config.toml
hop_length = 160
input = "log_mel"
win_length = 512
codebook_size = 256
norm = "rmsnorm"
subsampling = 4
lr = 0.0019
beta2 = 0.999
steps = 40000
batch_size = 64
weight_decay = 0.06
Rows from block 2 of a small self-supervised audio encoder (BEST-RQ), named by matrix and row number. Rows with one number belong to one neuron. Each number is 128 + 24 x the weight over its row's rms, rounded and kept within 0 to 255. All counts start at 0.
After each neuron's rows are labels from the 100 clips, of 14976, where the neuron reaches its highest value: "peak on" is the class under the peak; "responds to" is what is common among them. Only what is clearly more common there than usual is listed. The data: synthesized solo parts of chorales (CocoChorales).
# fc1: MLP up (model.blocks.2.mlp.fc1.weight, 768x256), inputs 0-127
# fc2: MLP down (model.blocks.2.mlp.fc2.weight, 256x768, transposed), outputs 0-127

fc1.227 [131 154  85  99 157 128 133 115 127 100  97 115 149 106 147 138 150 123 150 108 135 154  93 130 135 120 127 131  75 109 112 114 129 136 128 160 122 152  91 139 115 148 125 142 133 128  59 126 137 122 154  86 149 129 145 112 160 116 150 129 100 133 117 155 115  90 108 139 119 138 116 128 115 134 176 144 131 104 164 162 155 101 128 108 154 120 126 129 148 161 158 153 122 131 154 121  97 115 121 144 141 144 132 160 138 145 133 158 108 196 168 111 120 151 143  81 151  89 190 103 147 116 101 119 131 119 104 140]
fc2.227 [118 114 133 150 102 150 166 131 127 100 127 137 122 123 171 157 150 129 112 130  91 161 142 121 116 107 171 130 156 126 123 149 108 128 144 150 136 119 109 157 118  96 128 155 138 145 110 112 120 114  91 131 136 148 139 121 130 144 147  97 147 130 142 104 133 168 131 155 158 122 172 141 139 126 125 132 144 100 114  90 144 163 173 123 126 147 155 110 125 117  74 131 136 138 128 100 114  38 121 139 129 103 146 104 100  91 135  88 136 143 120 166  86 151 126 111 118 187  70 147 160  98 112 145 160 101 112 106]
peak on: F#5
responds to: note F#5; trumpet; note E5; note G#5

fc1.608 [156 158 145 132  86 122 118 119  80 119 118 101 135  99 100 100 114 156 139 118 139 114 162 153 161 164 115 152  90 130 124 103 159 141  92  69 107 113 174 110 115 138 125 157 165 138 114 119 160 126 171 138  85 111 125 134 133  82 127 134  95 131 131 159 144 110 108 140 188 132 151 154 107 121 116 141 153  95 155 162 110 136 115 148 126 133 105 153 120 131 132 154 147 168 112 103 104 152 119  90 139 100 127 126 114  53 146 114 103 107 118 142 104 128 107 134 154 105 143  69 123 136  86 167 120 148 128 150]
fc2.608 [133 108 141 115 117 130 149 160 108 162 129 137 155  93  94 131 150 122 142 100  99 114 113 132  76 141 121 151 108 126 138  83 141 112 125 127 154 104 143  71 111 152 145 151 130 100  67 108 157 139 139 167  96 108 135 145 116 130 120 115  98 139 139 143 125 144 136 136 106 126 125  91 137 174 113 113 106 174 156 119 147  91 108 159 155 103 146  95 119 158  99 161  94 147 157 138 135  97 136 113 139 133 179 135 140 111  97 125 140 116  80 122 144  83 131 130 110 114 146 170 137 135 104 137 116 147 124 134]
peak on: G#3; F#5
responds to: cello; note G#3; note F#5; note A#3

fc1.198 [126 116 118 128 165 150 132 161 174 142 128 129 135  84 148 121 111 153  98 130 123 128 161 107 153 117 148 151 135 167  86 109 176 110 121 112 113 112  93  94 133 157  87 128 121 116 117 182  89  78 167 137 109 170 132 133 112 170 125 141 101  87 130 148 131 117 136  84 108 136 166 117 127 105 125 129 100 113 149 120 137 129 142 109 172 107 110 149 131 145 146  72  77 179 117 142 137 160 120 127 146 133 124 138 115 151 111 137 122 212 115 141 125 133 111 157 123 111 125 108 154 131 113 162  76 150 101 113]
fc2.198 [124 103 117  98 113 116  96  83 105 133 174 107 127 172 119 112 105 114 174 125 103 102  97  99 116 176 117 142 127 133 157 119 132 128 146 125 151 141 126 119 128 155 137 130 137 148 106  82 153 125 133 134 112 122 157 144 132 168 149 109 130 116 165 114 133 113 147 150 139 101  99  95 137 137  76 165 142  86 139 115 136 131 115 142 125 115  95 139 133 121  83 148 153 100 113  89 129  74 143 164 172 106 131 112 157 124  83 141  96  89 154 151 134 120 129  67 147 109 131 202 129 107 153  94 106 147 157 135]
peak on: silence
responds to: clarinet; note D#4; horn; note C#5

fc1.574 [106 165  87 119 131 108 104 145 150 104 104 112  74 123 101  92 113 133 115 132 141 130  93 126 133 117 118 136 122  83  97 110 131 158 167 118  91  98 114 110 115 146 115 120 114 115 107 157 102 125 159 121 101 141 130 135  75 137 114 138 127 107 132 162 149 107 159 120 135 169 116 108 146 109 105 143  70  73 123 117 196 155 136 100 153 107 147 131 144 142  96  98 132 121 107 116 150 154 122  88 142 111 152 131 148 139 135 115 109 127 120 129 129 151  73 167 121 122  97  89 117 120 120 123 126 180 105 143]
fc2.574 [101 106 141 150 129 125 124 157 122 120 154 121 127  76 156 141 113 118 146  76 125 130 105 137 149 143 132 119 134 153 106 154 133  79  79 115 141  78 146 150 111 142 175 109 118 122 123 121 143 127 109  94 170 149 110 127 130 102 131  78 122 134 143 130 104 180 115  93 117  63 114 137 107 103 146  80 137 125 107 106 106 115 161 147 131 123 155 126 150 104 147 153 110 147 175 124 122 122 112 114 153  57 190 132 131 118  97 129 131 153  94 156 120  85 143 105 117 160 128 111 123 162  76  98 109 101 115  92]
peak on: F#5
responds to: note F#5

fc1.721 [114 123 112 123 149 134 102 103  89 146 141  74 118 177 144 146 108 123 152 139 115 165 130  92  73 117 106 108 136 137  98 128 137 162  89  90 118 109 124 152 127 145  80  92 127  94 128 163 144 112 146 119  71 143 124 106 113 150  97  75 135 167 133 159 148  71 186 135 154 113 152  97 144 159  99 149 131 126 101 184 124 172 148 119 103 111  98 115 154 146 116  77 129 146 110 135 114 142 132 136  79 160 147 124 184 137 135 165 139 107 133 135 147 127  84 101 148 126 144 131 127 113 105 172  92 151 108 111]
fc2.721 [109 131  91  83 190 169  88  92 143 136 119 150 141 178 150 140 137 108 135 101 161  96  84 124 141 141 163 161 161 187 162  95 119 143 109 105 113 147 127 130 189 115 113 147 108 186  73 106 107 138 128 101 116  79 162 124 133 104 132 120 142 172 141 149 162 137 115  88 118 143 137  91 161 170 168 105 125 161  95 178 119 158 153 140 148 167 151 109  88 117 140 132 134 110 129 129 129 120 157 122  66 119 165 160 132 120 147 146 131 160 129 118 121 138 134 120 125 174  93 160 137 142 142 186 121 122 160 150]
peak on: C#5
responds to: trumpet; note C#5; oboe

fc1.375 [116 167 130 129 102 105 128 123 137 157 118  73 158 129 174 150 147 127 100 123  70 145 118 135 101 146 107 128 120 143 119 143 143 171 149 133  97  62 129 118 119 118 107 140 134 107 120 120 140 107 119 122 106 136 161 111 165 128 139 139 196 128 142 125 139 144 139 125 146 106 199 117 152 144 127 133 128 122 187 128 154  99 151  89 120 160 135 119 170 160 153 151 131 126 115  90 125 115 136 101 125 190 173  62 137 148 174 128  98 123 134 140 152 124 117 125 118 123 127 162 143 132 162 114 179  95 129 138]
fc2.375 [161 111 120 122  86  93 133 122 120 150  45 144 116 144 117 107  94  89  75 129 104  95 144  86 136 119 172 169 128 155 154 155 152 106 135 122 103 128 129 114 127  95 149 117 157 122 148 117 131 149 134 140 101 124 117 148 161 116 117 144 152 103 166 142 146 107 121 111 150 140 108 178 186 144 127 134 127  84 133 100 122 163 122 124 122 195 158 101 135 129 135 146 132 101 157  91 168  99 123 124 115 143 118  99  72 142 115 127 132 127 149 120 143 129 133 154 112 115 143 151 142 130 129 158 112 115  98 157]
peak on: A#4; G#4
responds to: oboe; note A#4; note G#4; note C5

fc1.280 [162 153 113 140 139 110 108 119 121 109 170 127 100 119 112 117 117 104 167 157 145 128 146 122 134 111  94 117 183 136 112 125 116 151 140 130 133  97  82 141 111 123 113 160 110 145 129 134  64  98 136 101 109 122 119 123  89 121  66 131 123 145 104 155 141 102 129 136 173 130 151 161 157 142 122 120 107  98 104 133 165 132 142 109 144  85 157  96 106  99 142 101 125 130  98 120 137 112 113 114 164 117 127 159 178 125 115 137 108 140 116 129 119 128 108 126 110 107 131  86  95 109 141 154  80 155 146 154]
fc2.280 [109  99 148 131 109 115 162 131 140  85  83 113 134 175 117 153 117 151 121 129 113 156 159 137 150 110 131 133 101 135 127 167 101 116 120 111 124 127 139 138 127 142 160 116 142  97  98 132 142  80 139 140 180 136 111 116 141  97 158  91 132 127 138 118 147 125 191 125 109 128 108 153 141  82  95 102 170 122 134 137 151 150 134 115 109 152 122 125  89 150 135 125 113 127 153 133 143 152  66 100 130  77 150 133 157 140 140 118 113 103 102 138 136 133 142 106 124 124 141 135 118 106 111 121 129 118 122 151]
peak on: silence
responds to: tuba; note C#4; note A#3; note C4

fc1.668 [143 177 124 161 115 124  92 160 149 119 142 131 134  89 132 193 120 145 103 135 111 181 151  88  90 111 115  87 128  98 134 132 123 156 137 137 128 139 153 162 143 142 133 138 119 120 116 130  95 106 140 128 102 174 117 143  67  98 119 129 124 148 127 154 101 132 118 123  90 141 113 126 123  90 106 113 134 130 115 139 146 113 120 140 130 150 138 121 153 145 178 117  99 109 133 128  76 128  83 113 124 151 145 120 167 147 134 136 104 166 126 135 137 106 107 130 105 101 146  90 123 110  95  99 134 142 171 137]
fc2.668 [111 117 106 138 124 125 159 141 143 117 120 149 171 115  90 123 129 109  83 138 121 140  76  59 113 109 143 148 153 162 173 136 161  92  95 107 106 157 156 110 187 157  94  92 119 143 112 114 150 106 146 140 140  78 119 158 141 115 117 130 128 167 113 141 189 136 150  91 116 134 119 126 138 140 133  52 147 131 120 116 120 150 149 108 124 138 138 129 128 150 161 164 116 106 108 145 116 147 133 152 100 147 144 159 135 144  94 101 135 144 129 147 116 153 129 153 120 179 114 133  64 127 133 157  86 120 129 118]
peak on: G#3
responds to: double bass; note G#3

fc1.481 [115  93 141 155 164 148 138 144 123 135 113 104 107 132 121 160 120 122 132  82  59 148 136 133 131  79 133 129 139 149  87 109 116 115 116 173 188 150 116 130 172 120 116 121 133 125 120 118 122 142 102 152 155 131 159 129  83 124  87  87 157  94 125 131 141 133  86 143 110 111 151 146 120 105 160 131 175 153 140  91  91 126 175 133 135 108 123 112 135 104 144 104  93 123 103 155 159 109 107 157 104 129 151 129 124 131 101 136 121 128  98 131  64 109 133 110 144 125 130 131 146 101 133 121 110  95 112 121]
fc2.481 [124 104  95 136 141 128 143 117 125 203 142 180 160 106 132  86 106 112 150 144 129 120 147 162 136 114 123 134  86 111 114 127 124 144 114  87 120 107 105 105 127 117 144  92 185 101 123 145 143 107 132 120 136 130 108 108 154 131 110  99 133  72 131 109 113  87 127 116 116 122 135 120 153 118 102 107  96 213 119 149 139 109 105 156 153 157  82 174 170  91 140 150 151 143 108 141 107 167 147 145 148 137  99 124 131 110 197  98 105 125 136 139 145 158 119 128 108 150 109 111 107  95 122 146 152 145 130  89]
peak on: D5; C#5
responds to: flute; note D5; note C#5; note D#5

fc1.299 [123 150 115 135 120 136 143 119 134 119 147 140 157 115 164 161  68 115  80  87 129 110  83  72 107 117  92 110 136 143  83 156 149 132  97 145 127  91 137 163 128 135 103  98 126 111  79 137 153  81 121 128 141  99 143 157 132 105 170 107 133 159 109 153 128  97 138 100 110 124 143 108  98 148 113 120 123 121 145 154 134  97 180 112 155 144 118 124 113 126 192 158 105 133 115 137  84 113 116 127 144 145 120 135 143 173 137 134 107 154 102 116 102 130  91 164 135 114 123 130 133 112 129 131  98 116  99 156]
fc2.299 [137 178 151 122 149 144 121 105 115 149 122 120 105 143 152 101 138 127 111 129  92 118 102 174 157  95 104 104 123 164 120 124 121 111 113 111 150 160 122 142 161 170 142 109 145 116 128 171 124 120 176 100 122 124 143 155  84  66 105 141 142 140 143 127  94  94 110 124 131 130 165 104 139 206 114 151 151 151 130 172 152 149  94  92  84  95 132 128 132 135 150  98 118 119 125 169 186 117  91 167 104 120 155 116 108  93 112 135 151 135 118 127 142 142 134 150 132 140 129 148 162 117 164 110 108 137 160 164]
peak on: F#5
responds to: note F#5; trumpet; note F5; note G#5

fc1.199 [ 86  76  98 125 130 111 134 130 137 126 141 111 120 122 127 163  84 139 129 140 120 155 120 159 151 107 108 102 124 133 117 108 151 175 152 110  92 123 123 140 157 137  97  99 170  97 132 136 129 135 114 105 164 197 170 107 101 118 134 126 124 140 113 172 165  64 128 163 148 123 140 140 150 114 164 116 125 116 128  53 105 103 133 117 140  92 104 113 109 130 146 144 109 156 149 125 120 111 122 137 117 141 110 115 113 132 101 136 111 131 126 171 128 119 158 118 143 111 137 142 103  81 133 113 100  97 147 140]
fc2.199 [157 158 123 130 130  83 133 109 129 142 129 127 115 125 154 114 121 120 139 133 226 204 139 149 136  90  73 132 138 141 135 131 113 194 136 132  97 154 124 153 140 120  93 116 173  57 117  80 108 126 124 141 132 132 146 123 127 138  69 131 142 111 109 158 125 111 125 136 133 127  99 142 255 144 133 135 134  96 114 104 103 125 122 191 169 125 130  82  93 146 117 127 141 110 114 123 139 131 132 184 120 162 123 132 132 156 130 121 138 133 123 126 126 138 115 185 100 114 120 139 127 109 126 127 126 137 132 126]
peak on: silence
responds to: viola; note F4

fc1.54 [127 167 140 146  90 108 140 136 124 159 175  89 140 112 112 148 103  94 138 123 124 161 133 128  94 115 117 129 142 126 112 126 140 147 165 130 166 130 119 147 134 125 126 129 168 116 112 118 151 108 148  84 128 163 157 127 151  89 102 100 112 136 167 127 120 130 141 110 147  81 158 192 141 142 107 170 127 133 137 121 140 134  93 115 121  99 124 136 180 150 166 141 104 132 151 126 101 113 135 150 118 129 154 134 166 124 122 131 145 149 113 122 157 147 157  99 100 114 155 114 115 132 133 173 177 114 117  69]
fc2.54 [115  49 120 101 147 114  82 116 150 141 123 143  96 109 120 107 121 129 109 119 116 150 140 133 136 108 127 154  96 139 138 109 130 147 125 119 172 167 132 137 127  94  99 114  81 153 110 119  96  96 142 170 164  84 125 167 114 140 129 124 157 170 119 128 102 123  94  77 140 158 127 167 140 137 135 110 108 109 143 160 134 142 160 118 126 170 137 120 125 136 177 144 117 132 116 176 130 137 125 132 119 146  79 114 156 122 127 123 131 181 115 133 148 153 108 150  93 163 127 144  81 119 143 160 154 146 130 144]
peak on: D5; C#5
responds to: oboe; note D5; note C5; note C#5

fc1.59 [139  91  87 139 111 167 150 138 118 113 126  91 124 138 131 127  82 147 100 105 106 136 166 132 125 110 116 150 120 121 137 122 114 147  99 140 140 118 123 159 166  85 119 107 138 130 134 124 136 128 141 141 117 164 152 133 120 146 107 108 113 119 131 135  98 136 118 135 149 127 191 137 143 127 140 137 112 130 133 156 153  80 145 101 154 129 102 129 132 142 149 120  88 116 131 135 133 125 152 127 143 139 122 181 108 117 106 173 139 130 124 132 109 127 148 180  88  36 136 114 134 125 102 112 141 117 104 141]
fc2.59 [111 128 153 160 129 125 109 126 144 112 110 142 165 148 164 124 155 114 139 110  96  86 112 136 119  41 115 122 114 134 155 134 131 109 156  82 125  94 145 153 200  79 115 126 103  84 171 149 144 159 122 193  93 114 156 188 124 136 125 118 148 160 125 135 135  99 132 144 127 137 106 121 108 135  77 137 151 148 117 118 139 155 150  77  98 178 150 131 157 124 124 138 140 131 164 166 109 117 140 127 115 127 105 123 114 111 125 112 132 119 151 112 125 132 117 126 126 149 103 137 141 122 116 120 130 105  87  91]
peak on: F#5
responds to: violin; note F#5; note F5; note E5

fc1.289 [132 107 159 147 114 165 106 143 116 120 109 139 131 118 140 120 120 145 124 164 109 105 136 149 171 186 113  99 158 137 113  95 176 120 129 103  65  94 118 117 114 114  63 138 140 110 113 130 132 100 193 109 126 171 125 152 134 134 157 148 122 136  52 161 144 124 132 119 133 119 141  97 129 161 138 139 181 117 155 176 107 129 106 163  95  82 148 133 103 168 131 133 122 137 122  97 156 146 115 116 133  95 149 148 129  96  89 125 140 150 141 117 116 138 106 138 140  91  97 141 149 113 100 123 125 131 151 118]
fc2.289 [113 149 120 155 136  95 101 184 137  93 152 146 120 115 143 162 145  79 133 139 126 164 106 126 135 194 167 120 104 123 151 113 138 163 113 114 167 104 136 135  92 134 126 128 126 156 103 124 118 101 147 137 122 133 111 148 132 117 157 107 149 174 161 138 175 163 129 138 145 141 124  91 131 129 154 106 137 110 117 121 156 144 132  77 145 105 157 135 159 157 151  97  81 175 141 175 115 127  90 134 142 116 126 126 130 112 118 171 129 173  78 135 109 124 104 112 147 109 134 126  85 112 119 141 170 112 141 125]
peak on: silence
responds to: bassoon; note C#4; note G#3; note C4

fc1.731 [106 159 103 112 130 148 109 140 135  94 119 127 143  96 129 154 139  80 130 117 138 167  83 112 132 125 156 136  94 179 118 125 107 137 134  92 145 138 125 142 109 136  92 104 122 117  68 142  75 120 118 136 109 105 177 111 172 132 140 125 118 146  95 185 155 129 119  97 130 119 104 143 165 125 121 111 106  97 172 124 134 121 154  96  98 148 152 118 136 148 132 139 138 129 107 105 117 142 135 121 148 138 107 127 168 135 142 103  71 122 146 105 116 107 148 142 123 134 167 142 103  96 141 120 149 122  95 148]
fc2.731 [ 83 104 159 135 136 155 152 191 173 133 107 159 149 110 158 134 150 105 113  97 117 101 133 153 104  92 118 119 165  92 101 146 130 103 150 105 112 178 150 123 150 148 127 107 114 147  99 108  99  88 114 126 141 160 134 140  91  83 138 126 178 123 143 112 132 112 163 116 145 122 147 129 124 154 151 114 124 101  94 132 114 163 138  67 126 108 144 139 109 118 145  94 109 135 144 170 163 158  96 138  77 114 104 124 155 108 176 140 137 140  82 150 150 157 113 150 103 144  79 121 149 100 104 108 132 118 134 101]
peak on: F#5
responds to: trumpet; note F#5; note E5

fc1.3 [138 135 104 142 100 126 145 119 132 110  89 104 110 124  97 129  78 144 158 100 137 130  95  99 145 101 143 132 103 161 115 107  93 128 142 114 144  95  96 118 103 114 140 135 143  98 127 133 116 124 113  99 140 150 135 151  98 105 106 119 127 143 145 164  99  93 110 122 102 146 115 150 145 124 129 106 144 121 142  66 121  92 126 113 167 144 140 133 112  61 135 112 132 120 146 132 112 122 138  89 118 113 147 116 190 125 136 121 136 190 120 152 161 148  68 137 106 103 176  83 120 143  73 146  97 173 111 120]
fc2.3 [108  77 173 117 116 121 126  97 135 135 136 137 138 112 164 119 139 120 142 167 156 131 136 151 127 131 106  90 171 125  82 157 133 142 123 143 124  69 102 206  94 110 115 153 107  94 187 166 131 111 134 156 160 150  99 135 117 125 109  74 153  98 139 133 127 131 140 133 140  59 135 112 110 108 132 148 118 117 115 111  89 164 143 112 122 154 135 130 140 118 127 139 129 138 102 108 141 107 111  87 145 106  94 127  98 101 112 139 136  65 131 110 111 134  92 147 136 124 170 146 138  93 136 130 135 123 128 122]
peak on: F#5
responds to: flute; note F#5; note E5

fc1.447 [ 86 142 141 117 137 176 149 101 126 153  95 110 122 154 104 139 118 131 125 130 124 144  77 106 126 141 121 144 134 180 122  95 111 142 136 111 156 148 154 150 143 138 133 105 134 121  99 149 153 125 144 144 155 165 143 106 131 112  94 123 163 151 128  98 147 155 137 159 102 124 103  80 128 147 125 141 173  97 100  85 130 150  88 124 101 110 152  93 116 121 110 162 142 129 137 121 114 167 109 150  73 131 113 125  96  97 116 140 116 134 118 124 165 109  93 140 114 144 140 123 127  88 159  75 127 140 146 127]
fc2.447 [ 89  94 144 150 170 120 116  98  96 148 146 128 131 136 121 143 116 108 113 120 111 114 169 127 143  91 163 103 145 110 136 130 147  81 134 107 156 132 113 145  93 132 121 114  96  98 120 135 113 147 107 165 109 113 137 134  96 132 147 113 122 111 111 136 124 136 117 120 169 129 176 128 129 104 137 108  97 153 139 124 156 127 142 109  99 152  87 100 155 107 102 138  92 116 128  96 117 174 122 106 142 115 121 125 133  69  92 129 131 104 125 155 103 104 132 132 134 146  49 152 117  92  95 139 151 108 141  74]
peak on: A#4; C#4
responds to: note A#4; oboe; note C#4

fc1.331 [120 148 141  93 114 166 141 130 108 123  70 125  67  94  97  96 162 145 116 151 106 186 127 146 127 155  95 107 150 129 125  98 135 136 132 154 165 159 122  76  86 134 138 119 127 156  82 115  96 132 103 151 115 159 120 111 133 150 100 121 142  89 135 106 106 118 120 188 132 140 107 139 118  99 117 129 134 106  97 123 104 128  97 165 133 144 100 116  98 155  97 129 104 160 139 100 123 141 158 164 109 101 172  74 121  56 113 165 124 125 192 127 151 129 128 128 125 113 148 104 139 100  95  82 115 152 144 146]
fc2.331 [127 115 158 175 173 120 110 118 141 121  99 113 122 122 158 122 154 123  70 155 130 135 112 169 103 143 139 147 147 162 149  88 154 137 119 128 131 157 128 137 173 152 128 101 117 144  83 156 193 174 147 138 131 129 124 142  92 113 107 144 136 180 137  98 142 134 138 121 134 151 166 120 109 140  98 106 141 105 132 127 141 138  96 144  96 173 154 146 108 118 129 133 120 124 111 158 113 121  79 140 115 126 146  92 120 151 134 121 140 150 137 127 147 171 116 142 131 139  92 156 121  66 127 120 144  94 114 118]
peak on: silence
responds to: viola

fc1.578 [116 131 137 177  96 127 176 116 141 143 103 111 181  71 105 144  70 109 111 144  84 174 129 118  63 143 132  87 108 118 117 101 126 135 122 131 165 117 125 117 125 119 140 134 141 111 102 131 118 113  86 147 155 140 156 102 128 130 106 116 162 127 137 134 124 127 114 108 109  84 108 130 125 106 104 124 125 138 158 103 109 131 119 140  93 142 138 126 156 139 159 117 135  82 150 128 122 123 148 135 169 133 174 129 130  86 103 116 130 166 137 165 122 107 159 103  90  92 154 113 129 112 102 100 134 133 112 105]
fc2.578 [100 148 138  93 142 129 129 113 157 167 145 155 124 113 116  79 138  97 106 124 112 153 123 125 170 118  87 191  72 132 147 136  78 154 135  91  91 129 134 159 135 121 106 137 108 169 102 134 145 135 106  95 122 111 130 135 122 114 152  83 149 158 144 128 164 154  83 139 159 104 132 144 122 133 149 116 108 203 107 152 175 154  85 132  97 141 121 122 120 112 139 124 159 144 167 135 134 143 150 189 122  87 156 139 116 100 163 136 135 117 104  83 151 146 132 156 111 156 130 110 156 105 132 113 136 116 138 151]
peak on: D5
responds to: note D5; flute; viola

fc1.72 [120  82  73 123 100 111 141 141 144 123 154 115  98 143 124 148  79 161 120 149 122 156 100 132 164 122 101 129  74 133 108 116 119 178 155  94 103 110 104 133 146 123  83  99 171 103 132 131 110 132 103 103 107 169 177  99 111  98 134 105 114 142 124 176 143 117  92 162 130 131 137 114 155 118 154  92 131 131 115  64 128  74 126 128 150  96  69 126  99 126 124 116 111 139 115 124 128 104 141 132 120 152 116 106 113 136 110 142  98 125 104 169  98 146 157 109 153 128 136 106 111 104 114 128 119 119 162 130]
fc2.72 [157 154 121 136 130  96 144 107 126 149 131 126 119 127 156 115 114 129 138 138 223 202 147 147 138  80  66 133 140 149 133 139 118 191 137 126  96 149 117 153 129 123  91 112 177  50 123  67 110 126 124 143 132 133 152 122 134 146  80 127 139 108 102 155 120 104 127 138 140 119 115 145 255 147 129 134 132  90 119 101 110 122 113 198 171 128 124  81  88 153 119 127 139 112 114 106 140 133 135 177 117 163 124 125 138 154 135 126 132 126 123 137 123 137 117 185 111 113 122 136 122 106 116 126 129 135 127 127]
peak on: silence
responds to: violin; viola

fc1.378 [148 144  89 138  76 105 118 143  88 164 157 133 142 163 137 143 147 102 143 172 145 112 135 137 108 176 136 104  90 109 119 134 137 147 132  99 103 125  84 131 135 116  94  94 112 143 149 121 148  91 117 131 116 142 133 134 161 113 125  70 162 138 132 122 159 125 170 129 196 108 177 117 146 138 113 134 168 120 121 136 162 137 112 123 131 145 152 111 146 125 160 116 154 160 185 106  92 107 107 112 129 182 133 130 136 131 157 130  82 130  99 102 144 120 154  98 105  99  98  98  88 131 101 151 136  79 100 103]
fc2.378 [109 105 160 136 122 113 112 102 104 128 194 172 108 124 127 102 121  93 131 115 205 165 116 125 130 248 147 135 124 122 143 131 149 117 122 116 157 155 143 112 128 108 106 125 122 178 127 140 115 132 108  82 148 125 120 155 123 154  87 108 134 162 139  94 147 143  92 160 116 109 112 113 177 137 130 107 123 117  94 125 152 132 103 120 119 126 117 117 121 105 108 132  92 115 110  92 129 149 153 133 129 117 124 128  94 115 121 118 157 138 195 119 146 118  85 200 142 121 112 120 119 111  91 105 136 114 136  82]
peak on: G#3
responds to: bassoon; note A#3; note G#3; note G3

fc1.266 [128 106 120 169 105 114 161 141  91 134 139 143 104 126 107 130 107 130  98 129 128 121 136 103 134 140 129 136 101 130 102 157 167 120  94 132 125 105 100 133 141 145  92  66 110 142 138 118  90  86 105 136 108 108 123 116 139 106  89  71 155  82 139 135 146 128 148 130 148 105 158  88 121 170 149  85 132 127 114 153 115 126 123 133 142 106 106 105  86  86 101 115 133 155 147 115 142 114 112 100 143 155 105 137 126 122 135 137  78 117 116 126  94 145 132 119  93  95 112  95 112  86 112 124 126 119 136 139]
fc2.266 [ 90 166 143 133  93 120 121 108 156 181 151 154 159 115 153 117 164 114 172 124 146 134 145 131 132 169 153 114 141  93 129 136 146 134 141 125 142 113 143 122 118  98  76 132 129 172 128 156 116 157 123 128 118 113 146 165 107 114  90 111 123 112 163 161 153 150 115 137 152 113  98 119 121 139 138  95 135 104 134 131  97 138 127 119 122 164 124 155 129 115 138 124  84 138 144 103  83 129 139 126 113 122 118 135 104 124 107 134 179 101 143 163 138 145 114 107 144 140 156 139 110  75 138 122 173 100  96 135]
peak on: G#3
responds to: bassoon; note G#3; note A#3; note B3

fc1.22 [156 155 143  97 117 108 170 152 121 109 169 121 153  73 139 133 140 126 137 138  79 160 154 129  97 117 112 125 131 136 122  94 150 161 133  99  95 141 163 167 124 155 122 108 187 145  64 118 136 111 121 112 153 104 130  83 138 153  90 130 150 143 126 126 126  90 136 196 118 130 128 102  87 143 131 119 126 119 125 140  98 119 122 113  89 130 105 141 126 152 164 162 132 167 166 111 102 138 124 143 143 162 139 111  84 135 115 179 122 112 167  83 156 114 177 179 138 129 118 155 141  60 145 118 115 104 166 120]
fc2.22 [ 74 114 102 172 101 148  76 149 119 148 164 141 132 147 144 156  94 125 151  83 149  87 113  92 124  76 158 146 166 102 141  95 129 105 110 149 112 131 154 164 140 126  95  95 101 119 138 178  77  84  90 133 120 113 148 160 117 132 111 128 116 150 136 100 125 163 144 124 117  88 122 101 103 108 124 146 121 131 113 118  92 169 120 133 118 118 120 102 119 115 131 131  99 105 153  92 154 129  96 133 139 136 108 158 171 128  81 176 124 122 151 130 121 120 131 113 138 196  91 148  96 131 170 158 140  93 104 111]
peak on: A#4
responds to: oboe; note A#4; note C5